Rows from block 2 of the image encoder of a small image captioner, named by matrix and row number. Rows with one number belong to one neuron. Each number is 128 + 32 x the weight over its row's rms, rounded and kept within 0 to 255. All counts start at 0. Numbers have three digits each. After the name is the row's rms in percent of the matrix's.
After each neuron's rows are labels from the 100 images, of 14976, where the neuron reaches its highest value: "responds to" is what is common among them. Only what is clearly more common there than usual is listed. The data: regions of photos with short descriptions (Visual Genome). In brackets: how many of the 100, against the usual share in percent.
# fc1: MLP up (encoder.blocks.2.mlp.fc1.weight, 1024x256), inputs 0-85
# fc2: MLP down (encoder.blocks.2.mlp.fc2.weight, 256x1024, transposed), outputs 0-85

fc1.381 173:089092153108134194123108126135136140136109115095157127072089148130120082135074153101125145117121152035137120166102076154148129123161130112091190124150140186117146156157172196094120126121206150143166099151138111082099138092146133116150108138101096137133123107
fc2.381 166:182162120142132201099162203125096084124151123159164169132114177186123147135094103185159133122129164055136145131105130183121162098099101106083142155149116160119167111131120146088083093130112092128153133211106082138091141118147145126110143183136089134100152114
responds to: text has "plate" (27 vs 1.7)

fc1.327 167:178152111114145140140120121126154142161120113116087120128091145159106144120112113120171102112092151135074146127178167076161130139101091128110169149139088118142121182141089141108168091130132116120109030125125141126079130120134149123131075134120141156129111159
fc2.327 154:136163126131165161155127188190135111135152114145173151095141113114077137131138154034072120122141175134052147126163088119147109132083175210097121147148115156101098118197161125094124141071144097120169161136154151125163102148117100116127081124102154113140103158
responds to: text has "zebra" (34 vs 0.7)

fc1.587 150:157087142180108099098110095175119091108114158126136123090089153134162134120110122079166095149108161196084202124155136147120117143120147150189093112135131048108109122181114169114109100105091140193077174079151126101059162110121101136172189123102075103140162128
fc2.587 160:134111145107114133128126209132207094139096137138094132132111128146154084087103117136157124183106079151111097153106110127090135134147140137213144151122099085102163123129106118114189173125055135133083161083152134101165193182101110126068129082134175097063129098
responds to: text has "zebra" (27 vs 0.7)

fc1.578 143:146121121113172118145117138138078137086129103121133141143138152137091131149087110138114088122161123124139095130117125162110145128163093152093120195180120113107125144141078099145122119133162123183098119170183140093133156079129090095117126080081123163121155096
fc2.578 142:122059118126190074166068073125110135151129137166148144127141183188146163154055072095112091156155092057107154152142098147115121099083133158147133151102131175126175168130124095103123087105129133100122130140177163088173126126117151146178110158124165181101130087
responds to: text has "broccoli" (31 vs 0.5)

fc1.404 141:089144063176136103159071138134066096081057066134142143101131138091130105084093140144101151157063065107157250156133158135118119115147155108202156134164122072134119134125144095109134167167173133121172104084183107108097051090131109146157057151133154139127139172
fc2.404 153:187133125119114104080085103090135153183127128088161070120109155142123076162171166166113087122142142123143145125144115114123143104121169111116131119191137181105134101087146086129130121110131175117133127136127206099225120188063075089178057108116156163128122093
responds to: text has "tree" (32 vs 2.1)

fc1.176 011:142155112108131138177125107146106104138117167092077110109123158096162178127139163052099167180104122108087105156101126134114083106115129118160155160077179153169145104100136097167145132157132161140172159117043150079130150130150115060139158112131176097148118137
fc2.176 011:150127140103123153108137095128070109072104128083100110099171177155173162131130136096133100130151159120167157147133123110175161132075119161214159168108117141069124082199182132095141107163120106114133146116075098148146092117155139144160126114132077163119142164
responds to: text has "grass" (34 vs 1.6); text has "green" (27 vs 4.2)

fc1.114 018:084110149100133136128167043096099175119143127136113120115114175113083119149176149175135097099120071123161120141119169063129108150128143075118082130138120093115149137136129128128153073111138119118073102077164117051148086097081158086090058165080137107091070063
fc2.114 019:125094162113101153128062146069103170146073067119120143106135087108135154096125090078147165137133170155113143120147139139084100042112093119169142112145076082134098140136114136099188166113194119121147092177125163215128121124118142103172050146161150175155142138
responds to: text has "black" (28 vs 7.4)

fc1.383 114:160127211140162078156173155148089187239189114154170096116102125146075106113130115138149139134148104149174118173131171126134142090100098141074113141165144121092129137117118059191149196164126138132109177178124115140188137120121113130181131114129104145141079169
fc2.383 116:122075136181110078106121174127151094148085143113112196126134104144175134133151149101176076090133122080145151114112169152156113076108083166157084135171122105049138126067099173161103123071153133159083144160139093142133164081084200159114155117145120133141133125
responds to: text has "man" (27 vs 8.5)

fc1.400 015:120127113143108105134156158148137137104092199086063149173140141140090134143117183125120100154176144109079147117121100182082194160173109098162135165150156132192150082131201120145151114088154112166143129136098121095079143139115131098159129096141143134186123124
fc2.400 015:123071127125100071167077151124101154068059112146087155144152128186158118162131155128179130118125172105171102126086174105156082209081162188187166098153147118194149091121061139113094106123156158162169155114111141116121128129125159132178152135106145179109113132
responds to: text has "grass" (30 vs 1.6); text has "green" (28 vs 4.2)

fc1.278 133:085107083145173069056129109154091029136122098136108085107105106117145114099072130155056165106178128107174056143070146125159145138150075102159072122152143089130132094135098158122146106153083121155052125131138102135085169109121111115130080057104063094155107167
fc2.278 133:126110115167205141112118113125132067183110135110102084123105113136087126105110094169113078117138134139099113132119135103165081116130129193079134095032152113123117100099120162157126130115142115108126151156107132103109191112114139188123098122122158093136131123
responds to: text has "elephant" (26 vs 1.3)

fc1.614 165:109142090152114071170144145133180118139116073147164160119063105116095146168127134229115134148085142108137126048097181121117164102154155159132162119113130073158116135117134134133119074127162145129090069145148117082202163161115129134097120105094135134141114176
fc2.614 152:139156108078154100145158116153115116150117117166141096161148112146087064077122106126136091100171144112147159120147099157185153099096095182104168066166119108168151146122107099096107169119152176160121119150114053116096167175184099183094211161145139106164155158
responds to: text has "wall" (37 vs 2)

fc1.627 038:138127116077137106146113207162136157153089091126126131147172155114137126161147144147121128111179139162086071152072077099138167119085110090154175162126188154131142097106126124101173128176118155180101142131156128097158125187090116096140106102132099073128134096
fc2.627 039:174098157116201120102091101138044195110076169135107146127080102085161132105123138148184155151157079155124083140144167125143102152057148109092120155188104167100133104137131118107113161103133124119170155129177099146119115063059134131102109164113145123120121127
responds to: text has "black" (28 vs 7.4)

fc1.437 014:065127139108098130085128121125098138113115116119125153099110144149202147170118101122122143072143174100128120165167123133136099090102189133091111142119138144093188116107181061180103085141196128128087137121093096137124119157108093135095145130119106094129155157
fc2.437 013:123116104187194156149084156105152202076134146115100124148167126098119111148056091143141151103116138172098097078146109108115134108163141102141159128089094117177125089115178078137121104150115098137050145173114188108138132131136154120129072125130139064139108110
responds to: text has "broccoli" (35 vs 0.5)

fc1.684 162:140107107168111119096134140122137118074157146135142095142158154172115087139108150073082161081130200108156110128140162116135152177084080143141118169094103091084125159066169084111137118127136162155110114077124100074118091084108137079101135169142164125180134147
fc2.684 169:067093136118118155115164221107167113099138198128135124125167165089137184091069067195170156124141157108177068166155076084132132182124113159125105075133155119154141142159114151144123150147055088174114130141103099140188121158056136149138145129163153119144143143
responds to: text has "wall" (34 vs 2); text has "picture" (25 vs 0.5)

fc1.559 162:135156136138120148111046147159181166131106129126097140120115132112139043141083129160122150130177160165149139137171119151100150152140116118121134203117134132154110175180056137111146124119116150098099061092134057151110114131145172112205083101112135121133111114
fc2.559 159:074120168084108074151110149148094178107105090142118113122074078105071115104155065116110089162110037166132169172105093118176144141118131137147120166139138149164149149158171125162114098139156132128079152129094104117104166195092126173086099052179102138156146172
responds to: text has "bus" (64 vs 1.4)

fc1.417 018:053134052161142125091117148163144067148188162139077170100092130125107113162109125147117164168087085159146068123115132135143142174155176102133096101100165154134117075132127074101105144185076102110134118057197141080135114100117092132132171189099123202135165114
fc2.417 017:196124084103142100113154143138177140141113132100122140145077134157179146114102141150134137040107136188100063155130176148174099120164094173161144129128102114134181089085136099141073132100139087112119138132138081129098189115100086130043150107147148089101146174
responds to: text has "grass" (32 vs 1.6); text has "green" (31 vs 4.2)

fc1.33 031:114202169178150144139131165130190195168174110122125178165137085160078148112146121159136094141114122169072144144149092110174128074226117136136158101157114147138160153117122119090153094097085186155136125138111130143082145149121096142072146120135125120105129159
fc2.33 034:071173154093119140101085090171077114130148145138119168141114079138166119148132085156120101142125110119131155152122155189175138142115123088116152100096133113156126096163138167090151140193087161191136222132164101166080105100161110142087154112139126100125126175
responds to: text has "black" (39 vs 7.4); text has "wearing" (37 vs 5); text has "man" (35 vs 8.5)

fc1.528 123:091145129116160160153171056141122117132169111108126143184140169125113129078104083169116137110118130114166091166111089130131127122132150131122114132170090159134141159152168076098131111137121069108121209129144111070150070109132105144173089127152144163099126168
fc2.528 133:114121151138066092090139167097173092185130086127150178112141097052096195157124137113139091141052112102122121090142145132094149130100138187111109124133119121180146157059123157166139152105089134081125116074108109106140101180161108127087090130156142172113142126
responds to: text has "trees" (26 vs 1.3); text has "tree" (25 vs 2.1)

fc1.49 032:136065134107099135172088096110096126117128151083135165086125095115169156117133102062095113151138123132129109149142098107057126094171173102207092075082106161090140093108124141135111123130165180188172150114086142095125143113099144076100097155233115120127133140
fc2.49 031:145140160134108118104108173162119151130162155152153142109140117115118129140071129145096121143105107140136077177098057155141102124096116145134135085101152138088115077137067106140081105132157165145095130145142132092098072112140108102125158067173121150143106154
responds to: text has "sky" (51 vs 1.8); text has "blue" (29 vs 5)

fc1.95 145:151145100091166115149162159128124168092142108151149225147045092121111078174084104079100130072092127083145157184123121098109134136049079187082104115124158099119097098102149187107082161187128115095112144102145125046141131096134146066122076132134091127153157110
fc2.95 143:172105100125149101087123149180167205135161096095126120069151156184111140128097119172065135133104135082088112061177104096124140144169180145127136103118151106140142131160130147194146090174109104120126123081101177097145103131184121086137073143156173092100087197
responds to: text has "sky" (52 vs 1.8); text has "white" (36 vs 11.3); text has "blue" (25 vs 5)

fc1.574 010:135114187058146160148078101147115128144120146124145129106066144155119077154132083165095136173199091122104175161153110045154139142090097093133114122150120143127089117158059168133142148130100116113110107119094116095159089121114156162122184121190084163161158133
fc2.574 010:097140107121148096092135099186088092097082120142057135104124115193172118105113136144138156104138138199172083134158123083112062074159134113096128137144131160105167120141084137127154128148148090120161100192121149152066106112144083097090141112074147086129140188
responds to: text has "sky" (25 vs 1.8)

fc1.618 144:148129138156111123116137126107054114117140046147142146124124088150184130152210147146120166115172151088132166165161101152088104171173067138112110134144077094138148117155176130133147183106124067127121151144108104161201139103123143119103110167109146130075159125
fc2.618 139:143123154120143142120193124117080124203114117120112124114067121124153076110115148164140142102183089172178077088084093104141082115172116187142179160113132091175124184085142092143103121145107198112183125132140118158104118151119099208127089152178133133121123081
responds to: text has "plate" (32 vs 1.7)

fc1.111 187:084151115115196162154196088156135081138121088152186184104184097111078086157135142168136159121155143138164186125146166090095175190125169091160133086143084174163069158133157114111115154129138124156135098126143126159137077189127126154045182105147136116065137141
fc2.111 172:167134154112110111139180098113165126092166086105169129158070150153160106127170117105120089103101132177162138090090078130229153109183151119044131143136098182128103178133093062130174119128151146123122132161160168084120130177132172150130114152111153109110105119
responds to: text has "clock" (55 vs 0.9)

fc1.112 031:112153143129142105119108126111105155191136071136201106129093084145140060155121162153121186055099153111158195121146113092101117125116141205083079172150124101100128119100180077160116077135119111176120180167171161111118138110101175163119140122164073113107142112
fc2.112 029:077152096141156090113147101131109086149120154186146160123119136098161098151103071144107082150157176133173087098142130088084155082093157144140093162108106110187166090085132121119097179120136150163113177116135121090151150113085087118123120135173115134109146154
responds to: text has "plate" (28 vs 1.7)

fc1.448 156:110104121121111135204168135081113134059130177141120136091119143129108140152146104111103145178135102097193073114129177121170125112048117088132168174101129117126144130099145169125109133163130102110143106091150120098090137185121139125112158123203171141113131121
fc2.448 169:135099123156143121144167146167156104170163209125180128129099133106089146118159127152135102119136111077109138130112150166125028132146098152164125045106139113186111152116154092100116111109139143123139153084114100151125176180103134141119106109109169143124115161
responds to: text has "zebra" (59 vs 0.7)

fc1.159 022:074134073119128138186138103172167129120109153102121179137104145117124086107150192117119101137097140078195110147146139155104133141102159109134179168195154101185122087151179209127164178124144119130115130116144118154153117144139169124143074118131120127142087100
fc2.159 020:148097106151093074131147056136120137111096140115143100099135150170147117082093126117182118161109141154169150092115056152171102092113189146158152124208116189173143161149132129115147155167186073142115128131130154119088138184122092159181190109058137097161054106
responds to: text has "sky" (36 vs 1.8)

fc1.317 155:128148130133141134165149150108145140126128116108122180162143123108125104162130182165146181156144151098114151145142098120215113107199089179169124136183133149134195154156177068166150076135152183159071128150105108140123055160095101091076119136095042071092144098
fc2.317 164:135102144111173158104147153208095145111143072179132138131130155127141116167105157131064129105139077090106141106095172115188180177159102120146164179124163179143095139149133132128177111162135144203100102204095112164132165111098170068179111150130135119109142196
responds to: text has "broccoli" (29 vs 0.5)

fc1.303 008:090148128072132142158127148114133135144184131137102149078105167133186115126157108148146164181135101146070152092170106124175084142117152136126132119110135141140159109098102157150130120173138074088204161155139120115154090168122201155135146115109152141108139149
fc2.303 008:136144164093147151069153116175133105125100146082118156105109190087171139086167122095148153148059171121127111127162181131088096126116063143135059118090111170122162106053133122073188112178157134181151144154155150062124099099126129135162171139089112095114143132
responds to: text has "horse" (34 vs 1.5); text has "brown" (29 vs 4)

fc1.319 009:102195116092134169111063113155183140168150101073123170124133082142202038083141173171144072131119144134130115121139093115140175169158131091120066123097167138139114186198193098147133099172191121123167121123116127098140090185105063094132185120073149094116139137
fc2.319 008:150136127164091129138131184127163137167152209179122139085161171132145149089110164119081106099166099149107115151074048149063115116158101150147093183114120140164057110101137155161148101155134147135187167134149114152088173167135039166102080112150130132118109122
responds to: text has "broccoli" (28 vs 0.5); text has "green" (26 vs 4.2)

fc1.340 177:140141089151167137059153083115098105120134167122111094117169167147129182089108105072088131133071174112204105163146145236172096134133136097156111088174129138102099105148103150099193132155066145141167133168089115117126079105065172147122096172123099190101114112
fc2.340 157:171151141175080113126146093116120154101168126131087122162146173101125115080124154093168088161121126123144179190146182108119199120120069141124047122116154056147157112130096077072108123071133084133164054088122097105054132129163187164114105104125167076165101123
responds to: text has "zebra" (54 vs 0.7)

fc1.622 163:078167155140100102172149071131045133153068135158133099137114105154189115184160110165131182086093180131107062105160182093087136121148129139130147118168151115159208122166118147181156130109132155121145171132135137148161098136174132110154181115119067142095096094
fc2.622 149:171070092156054130089142135090142121178120123149133091091100119148091100156123113110127152069151072135148133117125131120109129164127162202198128119112173150170129130099137121097109150077052148155123150117160108130163123175101103133151066144156052138165090127
responds to: text has "plate" (25 vs 1.7)

fc1.167 094:099171089168079135119096147157119132147168138121126150144085112168180184158185182162123186137075169105163121144106127147106128129120138111128146128161056116146119129133120188059117113136141082082080121130103129202142146101195168118124112174137174122122067146
fc2.167 092:122148165124090133151135149145099167125200179145150147120136139134148105138148146122181142175096139122152148152126125158103140143094169103161133147130103134145159180115141119162116156097177112115174187057132112174039163174160169183196090124140132152089124104
responds to: text has "bus" (31 vs 1.4)

fc1.640 190:175107101159132188114117124117163122174163083135169111103156108145079110071213153166091056222106165084129173078126134165151178144186138127149097121126089108156117164127104137112160105122115069183140121167130129081130132161112135151174110120178132138099150091
fc2.640 154:078140161065159177113081151104085097169146198183158132151168156107103141158145071143159124169101176044097091140109151160154095076156114093122154098118150061158146141150082130123108148199032164117157148173134180151143118140135101179070095081149145160164150090
responds to: text has "plate" (31 vs 1.7)

fc1.606 144:102128181124155126114133081171116110148100061154136122155074071113129165063134142132135106124096125173203117200116105111119113116162105168112104120180162149080129081110109082085125186137086099105134063136084114081052120111181144108148114168110097195108132147
fc2.606 147:101147099130104106142092100097090095115085176148099126127101158145144108172140123101142126203118081186134175104116106102156132103074114115082108108172147144078061056063096174125089109173133068148118085174116184114089153154134091126082100137061110077113135132
responds to: text has "building" (53 vs 1.9)

fc1.18 009:077151170054180123164127105120107119108112130092125076107126113107112147109143069089147135131174101118065185104145085162101129127134133172072140092144119157115093069117103153062123134162147107131157109110098239108147178124054164157162138074170116104107154095
fc2.18 008:086150133163126150155132125168121074182095115081152132129113163165135155134196160063114099183131079147150130085141156180123157181107110141168128093128134167111128140134129169171149152100146126081055140106090131071145086099103155088129147163189132136084115157
responds to: text has "horse" (25 vs 1.5)

fc1.349 150:072111088086154166095138076103137100151072111175137067130114110105116125118123119186152142120092093160167144111065148166136124058118141101107180144119140128150123123179201112093116117141142139086074153143205133168121125120162149161159109136178095088101146218
fc2.349 155:051170104095119140036109072159125075143087117171083120152130084160074122101127094109182136121096083168126170087135136110109164113097103108097070119179136120094133182151119151162108154061070104158065160187134145115082212164170148151137101094088161113089170090
responds to: text has "building" (30 vs 1.9)

fc1.522 014:157103068136103155112174106189109151099140148141060142131146185114147128129101131137106180118151120101083149189103147105102096126159102095099165135146109152168099124117154147156115102143105144121150143153100201161104162125090081176129170161113162085115114158
fc2.522 015:138081117101049088086122126130094124086156116085046138162085185171119115080141163122161146063142098137170108148112143120149154095178146134128128154146144063102165140163172104117063164172186097164164192149068112118141109094095155107096118129114110093138132125
responds to: text has "shirt" (39 vs 3); text has "man" (32 vs 8.5); text has "wearing" (27 vs 5)

fc1.518 031:161109119113140052130162128197160127171131106072126127151079147158126133140140160111091106090131091158119132144145181069151128106136097118092117127180142105113104126123133169111116158169151135094146137111098139038158109144146106187105100114097129173113162138
fc2.518 029:200140065117137078132127145110112101141088170137128187107106165148058130132168120102152187062133110098107102123102142121127166049157178137142101077148165067094147102193119145155071145076114155100143133131128091087080157129150122140129121127057093118130104082
responds to: text has "sky" (28 vs 1.8)

fc1.390 017:108107129164086121079152080131157080102217170179104120095106147094103131162060130096144098080137111172142196125109127169166100090121112093167117145154136183156135090139165107127108159130138119197120117138191157069089110164147128188177108135129129186149109122
fc2.390 014:154117081186139115120180123115188019181155067114136131150093146151149117124099100129124119124085132170085154142139169156073120104143126131169112138111099081201154089106120127121173105161118129138015115127156079141111078160123087150153124082116132099114160088
responds to: text has "grass" (49 vs 1.6); text has "green" (30 vs 4.2)

fc1.496 137:110071085121228128183141153148131147125097121071099120099127115204130086081152065126141160095145156132137074156130188131147103114122138148107172094125132132156087154120135205118145075161118166085134084136140099072091167165140077119118113118122109116117156100
fc2.496 148:129162124126160086139153101132137155088100126102162114123146116153086111113173200153101119134127144095061138144177136085131169131137133108159119142146163138142097081159098106111144114110157120168138122155064166076128125120190152170118111059155130184162089120
responds to: text has "sky" (57 vs 1.8); text has "clouds" (40 vs 0.6); text has "white" (34 vs 11.3)

fc1.545 012:153163149081167129135120129136114088152135136171156132150113123080152140132155105098082169160198135147159169142047124132127109107158124109143126198146097104144141161107127169127103120073112115061103154123095103158076131154113111163125150095071124081090122127
fc2.545 011:078110072115090168125110122125077129156132105130080120149112165112155160089173149191110111123125161075110071125100158118143094123115136135165100136144105103103148140182104131101106118160137109064164178135125113138103122155124113186156135118115133064109092137
responds to: text has "shirt" (42 vs 3); text has "man" (39 vs 8.5); text has "wearing" (34 vs 5); text has "blue" (29 vs 5)

fc1.16 157:097150142131102146109097090122128117102145169118117111110147151082145173156137140163116194118114067151140122035107091097135140131183115152175104192086133185120115059100208102130134134133135121162103092167175116087183123135106142120141138158142127129170172141
fc2.16 150:190097083157168145082123117128106056063149131100128081155117083154170140170156052126173123133121117104138121094175109115115111090098078129144093127106178091148128077115074119057149151122091093043132157116110106132080094119144139107164176055133121130098159131
responds to: text has "grass" (42 vs 1.6)

fc1.99 178:100128142123147103141188162148065140133171111172158167129179117109210149135189154102117073126159111109145094086152147090089095169146130102098073135151151122125124098191114106083101170106066135103125116167158093193137150153154152098090129155119153135173111064
fc2.99 173:180127148171104114100121092133126149156169138139120112192095153137137092145095147107127113110144127138117131181102166110118109135164240122120117164172132114153148093136126135073170177199118136175174066124165163142146181087197148089227126162163101099119166120
responds to: text has "shirt" (35 vs 3); text has "wearing" (30 vs 5)

fc1.542 133:126083104119106055117118080082114117110122108068132118092152134095140155134112106102108161226134121143139088196155131182128149193149192128108132161104200125134156165068065108139079123134139123210114114165102118130105101143109111150098166123112141088142127141
fc2.542 142:082090182144140120189118188122126141098114076126114126109148141159167127137144084097096109132153104152120140149074107125177130110109125188057126086089144113091144112177111072142089061103118197148123106077159087145213124114140117112137216093120102122080138131
responds to: text has "tree" (38 vs 2.1); text has "green" (35 vs 4.2)

fc1.462 116:113122096171170160187125144157069124142149133088158108133183141111159138068158150131102127152154090115143058147094114147108133114115119185145151151125095148219119164120095159147094196103180107130118094122178148109110153149183076112142171161160183106144133112
fc2.462 115:126102069103160132146190186163117170097138108159113163111132123126134100135156149080144098117113141117121082160125101131093114128071086179122120154052105135149134100093147167133114113128132167165153117170129163143096144170120132098096202100117078103102094153
responds to: text has "tree" (35 vs 2.1); text has "trees" (28 vs 1.3)

fc1.74 156:142116114113164101153094140102145031166122136120116095093093059112093140127050056116062118112172087129139174099169146150099099121124120138142104157148151133102095120135096106182117118150126121112128157141176095154152143089134121161076121116082106117085158088
fc2.74 152:187118091151207148180185152109120111132122100141153129153119133111160119165154128114144111116113146129107180068144159116119094126053082121149093121061115162095192098148120031105136140142090085120086178108212138123140143127136099148199088083112064073212150121
responds to: text has "elephant" (41 vs 1.3)

fc1.565 167:084160108129206147085118120103068210109118100110150105149122095085150139143160075146146104159120147137101091125139145157142074159115117136124144074160111135117195117111136176173141130152132139116114071096091123124110175094142092087134094108188092138224166104
fc2.565 163:046105090134097093092115187082155103107159156091150124106139155092084167106138071128101090137135109138121164138119120121124133103165077093142107083128141131133092098129121118123146170123112142115100193135102133143094125171097167134109137128176155122149149156
responds to: text has "black" (37 vs 7.4); text has "wearing" (29 vs 5); text has "man" (26 vs 8.5)

fc1.275 135:120158068135172116130086140111140123128139116052125080145136128131164165071109192125120144169200140094134072237163145146072106110083156149141153146120217124147099159138066086103113180101160114149142116143154176138154110125118097094086117094179173101120094188
fc2.275 131:149090149139190094177122112095108184119135091202143129087079107102128160156107141081128140130146119163142161149152079144143111175059125128118133131148102143119179074138103140146090095109119123151145135130159109124126131176085126122129204079154140106160169127
responds to: text has "tree" (48 vs 2.1); text has "trees" (30 vs 1.3); text has "green" (30 vs 4.2)

fc1.243 134:138160116124159148131139110100132162123132131167093114120133075104196118117108109124132091120105139105139144142109141129134162114160179137132198077119086149144140145167076189107101103100108158173088139103120133150115098115151196075131152133133149152090131091
fc2.243 126:184179167164132121107107157094108161146140100158110079196151149155090092134147089104143097124143123113095116122124119161153185081078165091086068095118142085137115114149141142102085089128118099130123117123024116129188142132159107117107133130167119160132126135
responds to: text has "red" (29 vs 4.1)

fc1.40 153:165162085123108111196092083202073076154141168074072137143131097129074134136154192101131146119130127119134087082115094125119154095135181101106101141136146143225185094121106137126089135132128168161140108103156130183134093107139086096109152101163131027081117157
fc2.40 145:141050156140138117147163143129083157154101108129135165063111123167164168179094138148154075080183077097174122187087044109179162150106149153143097132139152197170091147069123134134115128103174132195094111128107131130120098173151146130122183121087104159081092146
responds to: text has "grass" (37 vs 1.6); text has "green" (36 vs 4.2)

fc1.488 094:144103149102137142064173104211082147060119152089111166122132103180106143143107087122144121096140117208114175134128160181125182136103125102133056131122099090122181078126179130139115144150140111135118206149122109079054144140137153077110065146125131152151121135
fc2.488 091:148124164135151139155096132081148085092127172155106158179161094180145111126145134079134129070067133135085134133145192146073055106128113143150089114183132158137166093116148077138164058142182101107128150132083103152105131185144131168119161135149146097106143095
responds to: text has "zebra" (49 vs 0.7)

fc1.637 146:125132124168139090146079107157177133181117181076105123164133135120112103127168175168119134120031157127131128101185121150160165168049116106160125119089138054052129175070156126126083096126113120176152133169142147129130132117101166116131155171136092140134127133
fc2.637 134:094181098076141149099103144132139139093142177124150196125127114052090112166184118117127081213222115151143145121102141090107127107137140133122108128179125175136147147096171145158139160141124146121144164155144181062112154118162089140137097109080127155143070112
responds to: text has "plate" (25 vs 1.7)

fc1.335 134:092095145104111127113120137089205082154121142141134101072111101084126083115116157115143064136193147139129141127135154116092092147195129090105095118142124112061179183070117138174086099118130108136126138077119133112139186192113101125122084124217164165084192106
fc2.335 122:101210150107106146118120171042041112119151102123110140073140188137151131159103089132127164128100143147155158144131106144124061129133105050122092124129120109121149216078137155161151115080149143204127178047149129144141120139128168074101166089158132098158122120
responds to: text has "red" (38 vs 4.1)

fc1.434 010:125126077181116137146092114146168089084124170100051121122137164147086150095074145106062147118116105136120124129123106219125130114132109119080185214146158126133119139153162144200143084137094140088115127128097142097063059107093082127088182179081136083174173088
fc2.434 010:142049187126144060124125116106099165098118177134078202131150162120161136169068128157139079102115090152158159114132101174145139146140163101168100129127123127089138137120148158149081150154138149160165130124122097120145074146134146169113119104103136086131147115
responds to: text has "man" (25 vs 8.5)

fc1.525 176:104126091082067129144207137094132155145143122114096137148106137185108139168181136139113190136186164091113123095155154161135184147156149048160159133200073157123097108122164085151150093104137108110145191121118164128120092110164114148093156090150187080145112151
fc2.525 176:050135096109128145149100110114125065131152154153129109156168123061177111126118118112104110168099216147111180170193117079158097129102130114133112083129130174091175130148083091151173127125163160108155091117209091138172121118105111144109134110163134119127120135
responds to: text has "elephant" (56 vs 1.3)

fc1.399 073:187139118089118092120161108109083084155155178176126109157084139129129168115052067098128146124148108163159118117119089063117138117140165078181145102109117093146176089172150133110123105119078103126128143120137113071107111063108116131124130089109088115150077004
fc2.399 076:120107143084099111170126136123099103155101143108143122116088096107131114105123090097121159142127162129126112119148162152090159111090068169185130170142098128101141097119178091129100155127087126143189158068127168139091150190132135173141137051192140136131096107
responds to: text has "zebra" (46 vs 0.7)

fc1.536 179:112149115143103149061106148050073155077126166132149102144165129112095213108121176129126136097153127104148168106114118134109106088089125071081117098092108139131136101130049094175094159133127131074136109162142083160116109120144142211089139139177150113121151093
fc2.536 184:131124160110152122106109146155147152122148117116160103141125143124110080141102142127119132094138178073036075177162151169138114111062164140097173129129099109147163116135135124161147050087071153169140141132109144142135127238090115163117106109129070065179167043
responds to: text has "toilet" (57 vs 1); text has "white" (37 vs 11.3)

fc1.73 119:139118186120146078142101167164137105113115190121133126145142117165134235140077139138151133086073125129178077135174064143126143170162146078158148108147102055132180151068106151122151162112112119119146104056142127172145138119139114121169187165178114131134101201
fc2.73 129:156164083130167094106104109145155179165148152129107202106082145115091145125113125132096145148172133116133099090137131106129102158088120129152114100109150117133164206171174136105110101143142118113141114122086055129063139188146119109135170158138064113074139152
responds to: text has "sign" (50 vs 1.8)

fc1.77 175:109144125140059156140068107115126129137093231172112130074189187151121173084126101166114232121155101114101157149147104152059086072115126134087198149143109142170152167163066132162155134142093156103138089143114141170107121145140117141140147149158125128194124144
fc2.77 166:117132118088098134138156167143110143105120105107098121161129176125159155139130084167091149063148080102159062086111156111145083170126163138100120096129150125090151155194118176141111128134206179079129104100125199135116112137088127136127161055075179071128182151
responds to: text has "man" (35 vs 8.5); text has "shirt" (25 vs 3)

fc1.189 151:144124092107121124108167134191114168144154149199059156173109162137146166120121071150097119095134093125155108186134111133135128163171095127100180150048166164121122124121160139177086095119116161167149114115172147140065059139114145195161049133126051074116147154
fc2.189 157:143095104135060157136184155063141121114096149111085154176134162132116145131106115109078134034117093071207092145129186054153113165150137128133149122141173094130131110137169117124092154036120143110131125133159141146123124128093110183136089122120128161121120147
responds to: text has "clock" (29 vs 0.9)

fc1.61 152:156192094122129129170067137150132137118103115076097120124156161131135157146154116109118140105186150097119104126130102174139170165110210091117121136109190133104068155167032103147082156157153168151128170099167122139124143121171106104139169148161096109119132136
fc2.61 149:124116109095160098195130092130074168204102083124083101111152167173124132088116047123159167117140105120096123118095104175191077174095113085121175114102099102109141108123101145088137136071102173176156096109161120130122075176116106053085175111167054100137170114
responds to: text has "tree" (30 vs 2.1); text has "green" (25 vs 4.2)

fc1.32 168:112095166123177090093079159085180166132155171116094098123035145124098187117162140104137144152113166135153165110117078125108165128117147071149124083142085148102168164045099184132120104119040149073117148108093132104108120143141096145137134107132075167139143144
fc2.32 168:147136132151118171160180105187115149101143188099117160086086137151153165109101099125061149123157090071103088149159141145089136134134099083109122116160130130072113155146129169150115127126108088132116090040095104147143188125129099193111131140128145161139114144
responds to: text has "zebra" (43 vs 0.7)

fc1.356 080:108102085142097177076115125107135115129142168126144098149075160115086066122120114161105146130129123146139085134126136181164114114130128120075075074130138097154161167092143131137159159087139075091097108090156090123160127206139170101103104104103152147132122153
fc2.356 079:156122105149133144113144118140110099148139160091157192105158113184143118153138145145127131116129153120152166102179137154134119136106125124099128140094160091151128117114136141110166085143152110101044165165155130137099092097067172174082157112130149153102052134
responds to: text has "sky" (28 vs 1.8); text has "blue" (26 vs 5)